From a checkpoint of a small masked image model.
Training: muon at rate 0.0037, batches of 128.
Rows from block 2 of a small masked image model, named by matrix and row number. Rows with one number belong to one neuron. Each number is 500 + 40 x the weight over its row's rms, rounded and kept within 0 to 999. All counts start at 0. Numbers have three digits each.
After each neuron's rows are labels from the 100 images, of 14976, where the neuron reaches its highest value: "patch colour" is the nearest of a few named colours to the mean colour under the peak. Only what is clearly more common there than usual is listed. The data: photos of plants and fungi (iNaturalist).
# fc1: MLP up (model.blocks.2.mlp.fc1.weight, 576x96), inputs 0-95
# fc2: MLP down (model.blocks.2.mlp.fc2.weight, 96x576, transposed), outputs 0-95

fc1.92:499487521502551486469530555500527408590403501489476525495522539486400594516502449414499501479527495476478431477494500503492500500505544500570495498500475512500532511492500470601502491469500507462508528546499490486499456456448424492472524491500532540494556614495500476472481499537500628479
fc2.92:522516418500484500515469435509498571433570527502460485500465423511563444461499503528525469524406497581491557627502491583480508463503496496439432515471549512500479497541496509503510506583497483538499513498495547518500512591565509503510514502458500417491466496510503502504490491454485402490
patch colour: grey

fc1.281:491453479533528538506500425471435499442517507478474556499561497434526525461594478504518510481498491465484521582476533480528447497476523488458445557486543498656481531524498496490451502502508521500441495498578512563632494473483540468491484441454521499529508526440455500518500522499492556481
fc2.281:568502498524498494512496502499533544500535511500506464477484501522476451551451476430426407500500622541493452362527439478496505532498505519500513513507446521465543460469492539497507498506474510535493533492351516455495504500463506507513549522451522487451504470493584514562500471489500429551
patch colour: brown

fc1.369:517520491496514496527412568449627488486481563493476484407487521489463466498460515501505499503461518491427500494475521492500499413509513473564500508523486485468483493500448507515511497488502541506502499479552501528498510533483466499497534463459534537496544503458518532525575546472288495515
fc2.369:508442478493455500482533430568385465500499465498501565595527484513505469423507447513517516528502499489498538501564500509501453567464409537506499468475552518500411502501499505500506509501500488470519517507501488471493498489517489509501505520516489500481484548512499474496406492500703505469
patch colour: grey

fc1.104:541467479478464476536529504499468543505540537537461462517589516549510508475622486484451473488476553539518489529492478479500481580460470483513494419397521590527459509482557493491465512496472531496549584556514424516406496453520445456454560473504486513491494510479484494501461429492506489560
fc2.104:427512504573486559503546437517503510565473480491511492409458436499489518479428497458488458472514494499462513456534479541433496473546525428478536557521479549503532510523478458362475502503449513527468462460519514443588510460469501510522465494479514496503499500468483447518618584510505515514
patch colour: brown

fc1.344:428507528544496479577492504568534484579522495524499537475581554499529519451507449517528549520593454512492489480545562500518510600530559502414490501465473436459422487569515474492485482453521542502443444541468453523542469501517465514534589457470497479473464526477524502499465449485557516489
fc2.344:516495513502401548488406513544466465493477514504546388446518514463509410494488483502502487465544496490512499496516478500502465411505580529463510511499490449485460496497504607474438517548504502544524440481498528512491565507506516506494541492461461573525498476525606494521558554490455498593
patch colour: pink; white

fc1.59:500478500498412500479500477500500500378617499500500500500553443500500500489520500500499500500519500500500500596500501500676501500495484430468497554500439500589438500568500500500500545500500501500455500485502507500500500501506499496527500477500500499562500432500384446466536579504500500523
fc2.59:484503501537507490516507632498490496578425502521508501460499501500500500520500499500495503502501502499501485383498497500491462505501502646500500491463543494443720501429502591486500497500500505495500498500501499495502500499496503549499489501500504523503553576500501530501500459503497500500
patch colour: green

fc1.35:512519499502510490546491502468522480458529483516463562482491521529532494493547481441454500432468502544405526503513502463517522414449498483572489539498462527530476496504538495511522529533421505451480515499519536484471556479423488510595562440482517440450536441507504530477570617463391460520
fc2.35:472528508538508545494463475448474522500483538520500539512547494506481492448440407591549503497486473436502500537564463532465454598488440500463467478496527574432463455513506523487492519485547510467524429488526514441538509453533488589479506553524425529591476507473487460520473476570577496468
patch colour: grey

fc1.73:503500469509463500522508391499459484504596502494571500515471527500568513470520493445467463417499572536602573513518502498503473479500479567516567462493599506487463493499507599488462498484441459558468510505489497492471496463544551534580467493525501484450470477464496585500443500494501499542
fc2.73:545544515506500511457475576499548565502415497484436531499497535490500447515498493593501562496539416435448459480500499477500499546541502440501452503572384524507461483441476440520503488502650571457485500500506502501546505551472509464496499501468512522535512497500498429462509527494514511473
patch colour: black

fc1.255:481512485467580473553490599482440485516508535536497492435441448490532492616486487478465489489428566538435540491477535450513456548538505516498535465545540466464494525561495530508463477536485456485519505560496533500504424439489471480538460487541533538471453511582474564524483460403507473489
fc2.255:518441526487477489523499511518534536501639466493491470449501445495544539482559500562450490559487472417501504482509520510519481460487461494514544520495415438458522521493518452497510477468563560497480525474510500494478451530443452512441563526570553500597493516418455413496541470509548509537
patch colour: pink

fc1.220:547500500499541500495462642495598496546492513514499529472501479503448495498386510502489492535496501507497428447526501502496593466500500453561473534536324507492507495496498419499615505502510501516507500473541499496476499536490470499500527525430503511500509489510500489482531503547463476499
fc2.220:469482503492448497499540392505348427544493493492481499504495503508507516495603487496553500503500502499511599554497499514500409501500476500467455499420716481473470513520500523502496501536481484487500501497494501506501502503531471504503520500516499497514496522557501501509502499499496494472
patch colour: grey

fc1.444:541572473507487564525497497502571465491478499548490454455494555517515486503565484507578470549411567563489500458508508473500474527494541499448484496490595537489457483476567584449432493426469501517507484415517450467476490497516564505502455543504498426579495523536524545576462493479507459496
fc2.444:502402471540583458461509551508442512606452508484482496548531458511500485513520490496474505464512479431509492549555458499508498504588523477526532503493413475497534509538485421501570496500566536481498495498507526513422459563486411456493494506478502580466494507432482427505517500460524547572
patch colour: grey

fc1.467:420479545495502498503521470490522482487542472514500448516430495575517463486536527464511485472550496508608431485503526484511543487546501473506411457531515495510516581499418477477480448532517522504491588408509537505562481521520476503507484632509465499512507480509460503532458488390520514442
fc2.467:453489461499522507434422574457376413525516522559481565495494575468512462482522528508588462471508531525524521506516527479478448462495516505563500511489488515576505508462494506560508536510521506451550411492532422585425496501491500509475537501472499522454592460497528515489524451510491512498
patch colour: brown

fc1.417:468430522506556492526575520544496453522488482532573504506490481443515538587520484501494481492477538491452455414492445508462517553579475440455455397370537501478508487537523511522498439466507440479505563504503483517495559542435520534517541531526499501486538547572510476482479467497525491445
fc2.417:498575497492448508456503517505450526561522438523529462463505509570514470411465602463503530487481497460530497553504476496506465416440403480552509612573478489466480513507487497496517502494455451547508514498572507471570465523598499468531461450455564492500474492517490492451508535495534496521
patch colour: grey

fc1.351:523474517490498499462489503510454499544509573574503611537568495445482459504376481432516489430484470514525512530533469478539513524519496423560515473477476572494500435500504444503573494435455487497492406535475457507592461514495521489488537465475444520478483524523466456452544472501465504520
fc2.351:494472516458521503510537525526459464492424452422467481483491490543492499501450500490568574538503506513480489487536532481493499539574446502520519568460414482409511510538529537545514618487484597420455570490530523479508573548479412484553490501532530465461555499482486494468488462507508497530
patch colour: black

fc1.511:509509514517493501500597470498459500611424484502500498500496511441496523494502396498518502503517500500521482498507374478496478542508522496469506501463528524474522500498529500569502419513505510480553464495503345503508496504478500550444450577500503428532551503499491500500458466501598434501
fc2.511:496509492467507497493422528502562567334652499478451481500467496535516536495450575511483500486483466540531525515477528496493548478504553503497506501525498457597600469501499534475491499511503501515432491482471567499482497488527501452497492447495494511500491468501514516522574503474439503568
patch colour: black

fc1.541:420412546501551474499572504451465591501541523529489498499490465507461506552500449445505500491503435415548500519499479548553492510542507506474465487471430510457516499548499444493549460477524545510498550505479486443468516454458484492484459519474499525494460484456462476368497460492603574463
fc2.541:505521507567511523493467493493566481461515444456474551447520506453502481497526558493506505496417532597454528480510550470441541514458485512503502500427520494539596462442511570522501515552468520519495470475481534524514510440478486540467558501479467469513584468474485501588569502511398403520
patch colour: brown

fc1.451:524525488637499518501511500499465432533416496482493564499500516489493535440448374340494526443500500512513520502503500474551499455512476480547572498545519518575493523402533524494558512460418503488454505502500500496536472461497515500502524483500521475485557510492537502483502502474500490472
fc2.451:504492443367501491477494480453537547500520496488494525484460483488513455609500500558542493498498533497506503525541499539501501513548510502512371503408501494360523500540469497523483517545575547618489481497484503538502502595478457500501517499412501503501474501499516494504500490496501501494
patch colour: black

fc1.299:499499531557480499530520526502466506531515547500467565548490461452495557449512481505436489495539526502469454495448472555437552496518473454499537419425454528559510515433515489514497542474526522434501555490462434479458500455448451486563528447577450574410482469488556492442525576474460477489
fc2.299:526503522508494541475478529509544460504508500545494463453515507487463406504499394529512474495488521518482563507571520536496459501498547515436509541548456528536424528511474498401426472480394478597530484475558453464552487455557497481487446585471524472522446562487525560495516525518512498513
patch colour: grey

fc1.466:551500500500465500514500500500451500500500501499498500500500500500500500342500494500499500473500500752530518500500500500500500500500458500500500500500500500500542500500500500500500509500494500501500499500500500418500314501575500500501494500500433499500500475500500500500500500500500500526
fc2.466:501500501501504500498499500499500499500500501501490499493499502500501506508501509500501499503500500171499500500500500500499501504534517500501488501500428499500494497502500502486502497500500500502501499496500514576501503509432497498501498500500655500498451500499500499503501494500500498474
patch colour: pink

fc1.279:503442487517495456546539487584488500454501519528479520448496513528506466512454484459491473559536530504498481507464490500508630542583582415501468486511549496507492512475575498503527503491468490501554448437478556538504449516554496554438492484458509506444477535446476557496497598535574449442
fc2.279:517456435593490518527456511521482506454458500485426550524505508473562455522486468573529554474432608507510509556511552475482528510547446484578511424560543487545473558524503524490462553508479452458491516515479526522533478467525487505510446439520495554488513457424404456533465488544490476492
patch colour: grey

fc1.110:509522481524512566482489526573559557554505454531481481491442529504480478466432510492450500491528490525484524525544505437533409536560508534506526474483562500600445473521568533595569486498533512439554498542487574517539479479514502511526488482491535545570437441518447577520480539547512536500
fc2.110:498543483439498453505563467514554605549465505510461476492512440575463592447515500491460519519508477568480446444511573481454498513512439510555467469430498478492524489517575481527534478504522516500451495467473515570509476502480473553446582490490513379537495552500417518520502526485500495483
patch colour: pink

fc1.243:496435511488467500489536382499500594478560497500574561499512516531523502467512482504485433471527533542513494487519522472677500516453499500500458500525448487520470494537500498542511537528502505486467506477511461489508504519473472543582484521505556471503491495548422403457534512580501505562
fc2.243:499500508512522503493488551505452501512465502476425491572498524517493463501518487521500628515529410471500498509391487516301494499537609506483481497442529495529549481439492498488497494537494546500497505539430497501500485499524534497504496464484480528509523474466541594509505500491492498496
patch colour: brown

fc1.18:485427542406560518554474485458503467505516399482476481400456491449520503563453485409500454575506530553495524504485557512506505591511413483481470510508547458517498509483499511492515466456462464523537527523400569527467405471509496544533509502474480495508469503519481502472514451502501549497
fc2.18:463517478431585548536481503470428568539504521486446474483476433596529500521482522461509494582470460573466457539569479490498488508473506542444498521481528513510431509492531568526504530527515552414528511509527413500548570501492472460499510551491529554450448507488436448490437485481550475509
patch colour: pink

fc1.418:490501501500514452498500399486491500522464500499502569485501541509537500445544497501504488497496492463500499469473460444500512472495616442500478485449500463632493494501497498536501479500600470486482501497582435548504561501316499500498500503472500493497501541439499509564502504501501500443
fc2.418:552503589504500629500520545528503576374633500436500410534499500503500493501482499500434531514500487511499500500486464542418497501498500499469502500503501507533499467500492534500500456503413500486504517500382521487486469481600501502502475500502486500487499455500571502500499500501472501570
patch colour: pink

fc1.57:513570497492498539495480453510477488473533629493496533504500476501484523522563498474467521510535495636465499520510480515453513529549477487455492536474497542522484548470469517503458474502459500507399511604464544501604423498494496602442514554530488510511479474479490529454501435450484471524
fc2.57:478541501419522490506577537487545518471502537466454561428495503521493452489493516460505486511449538458488465489470552541479438504518500496455491488498467505465505466467611509511502540458544509554502587522573428497452463528477498524560485483584503412482470533444494514476583502487614520492
patch colour: pink

fc1.160:499477500500500500504500339500492500501500500500500500500500546500500500197499396499498500500500500514500519585500500500500500500500499500500500500499522500500500499500500500500500501500500493500500501498501460500501500500500404500501456500497500500501500500500500500500465500500501500500
fc2.160:500505500500506503499500500504596499500497496489468501541500540500480496675495492501504500510500444499497501498501502512460501500500500499502481499559499500500281494500500499500501412623500497502501501520394574501499499502499573494499496500501486500467501502501500504500497569500499501498
patch colour: grey

fc1.476:633535500541385523494501499490490381513472485501457508548535495494495521404438436501494507499511518515485568502481494441410513465490477517533517463544501516560464499422624509496501542499458532493444498483498499494511456500503497537521502520500482428558521461493502518494481495485492433526
fc2.476:448469454453555522501501538525449728487520508484534500451496502543501460502485450495511472506476500509511474504500386501550457517554500442505499541480479499424502462503397500503455469498517498541502530500525512515503521500485502510500501472470498585481488519498496512533505504494494588467
patch colour: grey

fc1.79:443500501500500500500500499500490421499451500487500500500500612500499511515500484500503500500427504575489471488500496497461447500500668562537500500507509499429532500408553500543499485492500488496500499500500500491507499500490364500499518499501500499598500614588500478561487464497442500499
fc2.79:566500435507511501499500512511547590499499502502469500500500339501499468498511530432496500500520500499500519571501503603502628499503455502500498502464499504498500497679479464494527506502499501498510500499497624502475481545485503505488548507500503453430500510459499499497492513498503497499
patch colour: grey

fc1.515:500497476499500500500495475490529500445501500426502500481500520508500500500589500501500499500409500504476500510498611464530500500500506500499443500554500499500500501602500516500500487500519500500484499481671435500500500496500370500628367500500541499514500508500468500500500500566500532500
fc2.515:500502504527576500498487505515499502500504500564484499500520503424439496500500503500505501502512505500498502498499495603495505504416500488499501475425502541504509507428498499502499483500500501497501499501276502512510497498500605503445502501495486526501523498417505493500490470337515489498
patch colour: brown

fc1.505:425523569496584500465517509514518503499468481501455490501544530487489536693500567500497501501490499485499456465517453494439467502553587511501499499517533506459553488500457481516474451476522498491500499453515479503516578500440599512417520534530499509482483567552524454538523478512495510437
fc2.505:622500491500484493535501446484500480457508466502489500528434437537568461359492552500486491446515498522496544589476538522545513494432487496486528520515452500562474558521504494509499525471501484491514503569433519439454468517483378505531506518500510397500501484511545517452456473500475536510
patch colour: grey

fc1.51:492500496498498519537485464476433513487502568506479446440405485501498381408569459527538501540520459507486457496487494480534509540494501511478499617432522464438452495518495503534503497510520500500507503481504494446532532564558348498477473446496521495498496461442545537502472481440487494527
fc2.51:529474494502501511445474514523501500495510547465525512526556481501511605574497497466427463509498529499510501461482537484448469371529508529491477498525568516525498501497518511528499485428493415500526457517494495442526499544489669501495581498502501545462511499470400493500504451499533470435
patch colour: pink

fc1.422:500495500500415500500437499500497483423502509501500504530530501500500481497515447529500500500511519548495500502551500500501500500452494500500389500478562476583457501492523506468496541475500500500370631435498509500501481500642500473500500479549478496500500492384500500615539483475500504501
fc2.422:499526498601502506499597496505512502632483457520500499397499502489513496642502497449498501499474456493501508499494497500569494459529501494502560500498504509430539499506450500498503499504478503526623390584504501501501501499388500503506497492495505504501476503502503495417500506520480497490
patch colour: green

fc1.362:529565479532495476493489540430459504537444495502525561425467487595466437557480557495487555492554486529454498568562492527514447501508492491553508548438424522418481502454473575464449500496497501509490521454501532498525467430504547476489467500521507506533489557530511546498464623544554500531
fc2.362:495536440503454421537453514488489491519424492561472505498496531560495523510461578457437528463515494534520488531518456549472419609434495469504545515482530512473494494453496527469488508569596491440448484476555452566512519483516513492517480484476441499552492502594533450503454592508519482486
patch colour: grey

fc1.330:442509498495488480563499400473503514500546501492502496386464529505511449451578486494491478466490502532497570451497564499558567480525498566509377491523511473427511461542496484550504502489534481491497552492519430490498499512496482494565454408504471500473479466446509558487501464400482561502
fc2.330:565503554472524527447478499599513498488504503500499483637506497475441508500488497499483574557502500429519461485489497490400506481446505500498550462520504555524453502467462500498498423500505460436565442557465563500522536505505565445424510540502599530495502496495477489486537499562516447467
patch colour: pink

fc1.10:498401496510448500534548323484432480551554515499487511501497506472498481491553437502475502462558541516525519596534471493514451547537500557502492472480485494506502501571486522618496495539500546498505496493522427536574449498500465508503446508483485496545500520500429459496495495540512489537
fc2.10:494611497501532466498460601499586540374515499526491464495452569496486499527448537501546519528456500532498503403390534493501532465532560510447506495504495513511518493467482497373519509457541522490439489511452553487496513515487578537498530466514490525489528528467548518500502514479514484510
patch colour: black

fc1.411:507544473363555513541476573454472512502460585507460460463458479499481520550520502452470503513512524588502508507479514495488447549576503497494504550503468501493495529546474518466465538425448511505515511558503453488505430509533486614435458522500536562503512457495521518416498441435515496495
fc2.411:505536497475475444542561519548494523488536498426534515452487466500400518513481512472476543522431500482526434532499470535540534573496483505459478563491501486567506535479561457527543444495488570506423553526596525452521505522444426477469488501572449513518495497447530476447426501468584490491
patch colour: pink

fc1.216:500500500501499500500500419500493514500501500500500500500500500500500500211501431476501500500499500505500502541500500485646500500500464472479500500499603500503500500500499546499460500500413500500500500500500428500501499500555500500500461500500500499500500499475499500500500500500500500514
fc2.216:499501500501500500500501499500501499499499501499500500500471505500499500838499500501501500500501484498500501500500506500464501501499545496520500501500324500498500499500500499500496500500556502501500500503490501504500499498499491500500499500500499501500500500500500503500500500500500500498
patch colour: brown

fc1.241:489441520498457503487587343500474561495574503513519506510528502509519499400499495491479497458511500571529537544478540463588503512489477477474492483501471515551510480558504501466499542502499505499489512444501461416509528495515501481585500500497517452519413464515411441407487501554538509514
fc2.241:500539502549560538498451593528505522491407501436470491499501538510500485574549437515486569483525491416491458460471492511360472505500572492505486499459495533528546430468499523500464493532509556499528549568497573582513505502498506522471489492468473503491499499432495558515499500460397500503
patch colour: black

fc1.360:512504484538496513501537382511470444522472527512491538509479487462527470436483350468526514487516501500498484548505491504496407476478433500497640502478521497574542490453505501426431523503526510520509469500513512586592470485567502515494429490459518498524495497506501513501443501462479479501
fc2.360:487521464500498393456499538453578498534495452454461504496501547524499521637491488499526501496500514502495447476656499505508510516558478498563501484508485506414429490501496456532512441488525502546496489467496500518486515598435515500494580500471453511492496548544497499456507543489523562469
patch colour: black

fc1.415:474504454566497515480542468479515467439455498446548538515488493442446522512498494434461494502420478561507495424520473529553540510476526520457509554510508508529492487492493552390436529527430537440490594492541518457500495499511499427482414439462578531473535503519496490561484554534505427511
fc2.415:525449506514458503474496523469523507560469510492487568531460458366466517496495422498523525552467525553465559456464506499499515520501512508462493493543519517529491519515484562429486495525515458473542457544504427553421502491484550436602448383532533510445526541537486521570496523487524484528
patch colour: brown

fc1.564:522497501521519499501514480506484519550438497566468433440447452465454475479557441497514384498528405511536480498525497476554524468501487502542432481519472576496492420491570497440509532522459570563527515562466471516545537535505478417565504410509494463509504463519497526503501500488488437558
fc2.564:480431432494500487461430452493483384485519619498474516574487505540515519474513548486569500515497555427545453506440504545435477464512561539489489533461501481528496472504422529516501524496539428477541446497539475499526474530538488533510569472514481585490507498498513504489581555502439532496
patch colour: grey

fc1.384:483468562423471433522600496460537531504496496518504537543546515432467525476519429545545518438542425487494503470490402504519527525533496508463486511400498541504490498569492484511489501490479387490594529513488496582507483496557418511477514501452490526498457481509486548483486453507549508456
fc2.384:580586447505523499463496464545483555485466507434483436568517530470467511533484547508486492448495480499506545439481489486474493479505500494488563491534481481502491446581396549431481504465488544549507513418483509506543498502586540458491474557461531537487474518527390539537453576543494468514
patch colour: black

fc1.371:558429502503450519516551499474449550510587548491491477495527425500461451487539490467443484500624540466490512559499472551554467516500483536514500512432457503501520501497493450493445558508500497495514564486460549482500405458557529530421528420498496547497498448407478533485446514486528531496
fc2.371:462526476566501465429483510454527502493490501497501500449472504502500498495479484545449505507433500533454379439505494413469483519544471508503546546542561554492530529543553579491499491446499514527483444476520485496546530482436512561523439499475516500484558490483479532574615566534501415448
patch colour: green

fc1.365:484496553467579455483465498502487524534482455563482455486418527515496531412527442433498522466491472489551487485474472480482497463508462569457491534474433494529591585500413472484508493507497506465560518416480501565540507504536435506480515581498543438492503482474503538470446506528473598527
fc2.365:487540482479567496494423496486510485540544538547456553580468556443464485457537500511540469484443551527458505571509476526559452422498547521507506467502498547546495519486520569452427470491486479493581513493521382519478499462435505467510484449509514397440537485500556532477525471527484520541
patch colour: brown

fc1.334:464507502527504459589521478500567468503492539472477498463497500500514491475612384480525487524499504519498509471551546507547543641507487418496448515497425489438498529520560490554501468513500523497489489484499498463540445502522512537602513456490516565586533501441498489524440501479511535513
fc2.334:464497488467518512442464537563504507556504502520498497461505486475545509526430503492565583543499522485544432512508478505496504457543500565499498467481498509411443502452495540500498502489555451500582494494510491496528556511497546448420484489458528516367424577552527551517554502491440422541
patch colour: pink; white

fc1.3:499500482501472494501498346489501505562582500500523493500499473526501496349489491497402500497499500530509500495478541500511612517496489500500480500491415476502535490518499492532500498510504413502502502480500491444428448532501448500640438501482495492552468440496487483483500500529503505511
fc2.3:501512550508507500444500531528485501471439499476416503545503607495500471551501465502457500534499467378499502499439466537396407443442531498476471512566646499504464499486485500511494451500500509480538506524498503506536569529511532501457477509544604542473499500497500544470501495481499501502
patch colour: grey

fc1.26:470437499501487473515505487524525459583500507488570501448486539498509488451572552475427499394451494476538520511576502489502498485507512481501448492482476467543525522508419607539456500594485545504518518457554486486509483514460441538512432573467554416572488486531506466496496497537507511572
fc2.26:506497500556415519523432563553499490520473564479502546363552558506504530509497527498525548462496523474510511469493506569497570496517519530482459495546522555499502482434439484451438534502536494492492481501455506555423454487493465415444530505393510466526496463508549562458503543456488495507
patch colour: black

fc1.214:550479471546510495506454441482417448508449463507580515445502473595503433567483490490515531461434444445527527501584495517493502493496508485565506548428461511459548464509468537524506545510472440519512507501573592476514450495442524523438512543535465474502512513428458521503500505571555520529
fc2.214:441495522537535468461502496501486534538430452486536478502460520473526521523494491518464489470444478502503522549492539508422382530544534479505528516457512507437508488499441578431450385465528506545469494432518494528596474470497537542477391482508489479559506530516504437535564525498546496520
patch colour: grey

fc1.500:550505465484592490541470586473518498517455510521514524464401542489477472472501494500524397528427564485465455366522519501447495503506579506515501453502505451482500508465502546487519501506490496502563471492526499506452501483485501501533557511464556530427471588521533557544472445491455439479
fc2.500:514458496488409523456495448531477489499493515494468433538574390497561516490500557483494552511538466485500571645518529530506500522501408428525491586440524530494471501567479454554503506500489473495457521454481528418502493519510463464486543497499437478490525460502497459523517504479555495522
patch colour: pink

fc1.342:499509501499489500528567400500459514589420521500478503503498519486480518493499419496503507502496518495518488500501456484499501526516513504496501500468513534452527475530523494528506371512501521498579480500513291465523500501482438489498422559493524466515499506565480502486480459540570488541
fc2.342:500501500500564511490463547505590529355602491498475496522494502508498507500498565502503501497498467519497564500520524500432541470500546499499501500505479481599501495429464508503481537507500506503458508471460680503490477502527560485500522492459478507498484460437501503539537514443410503510
patch colour: black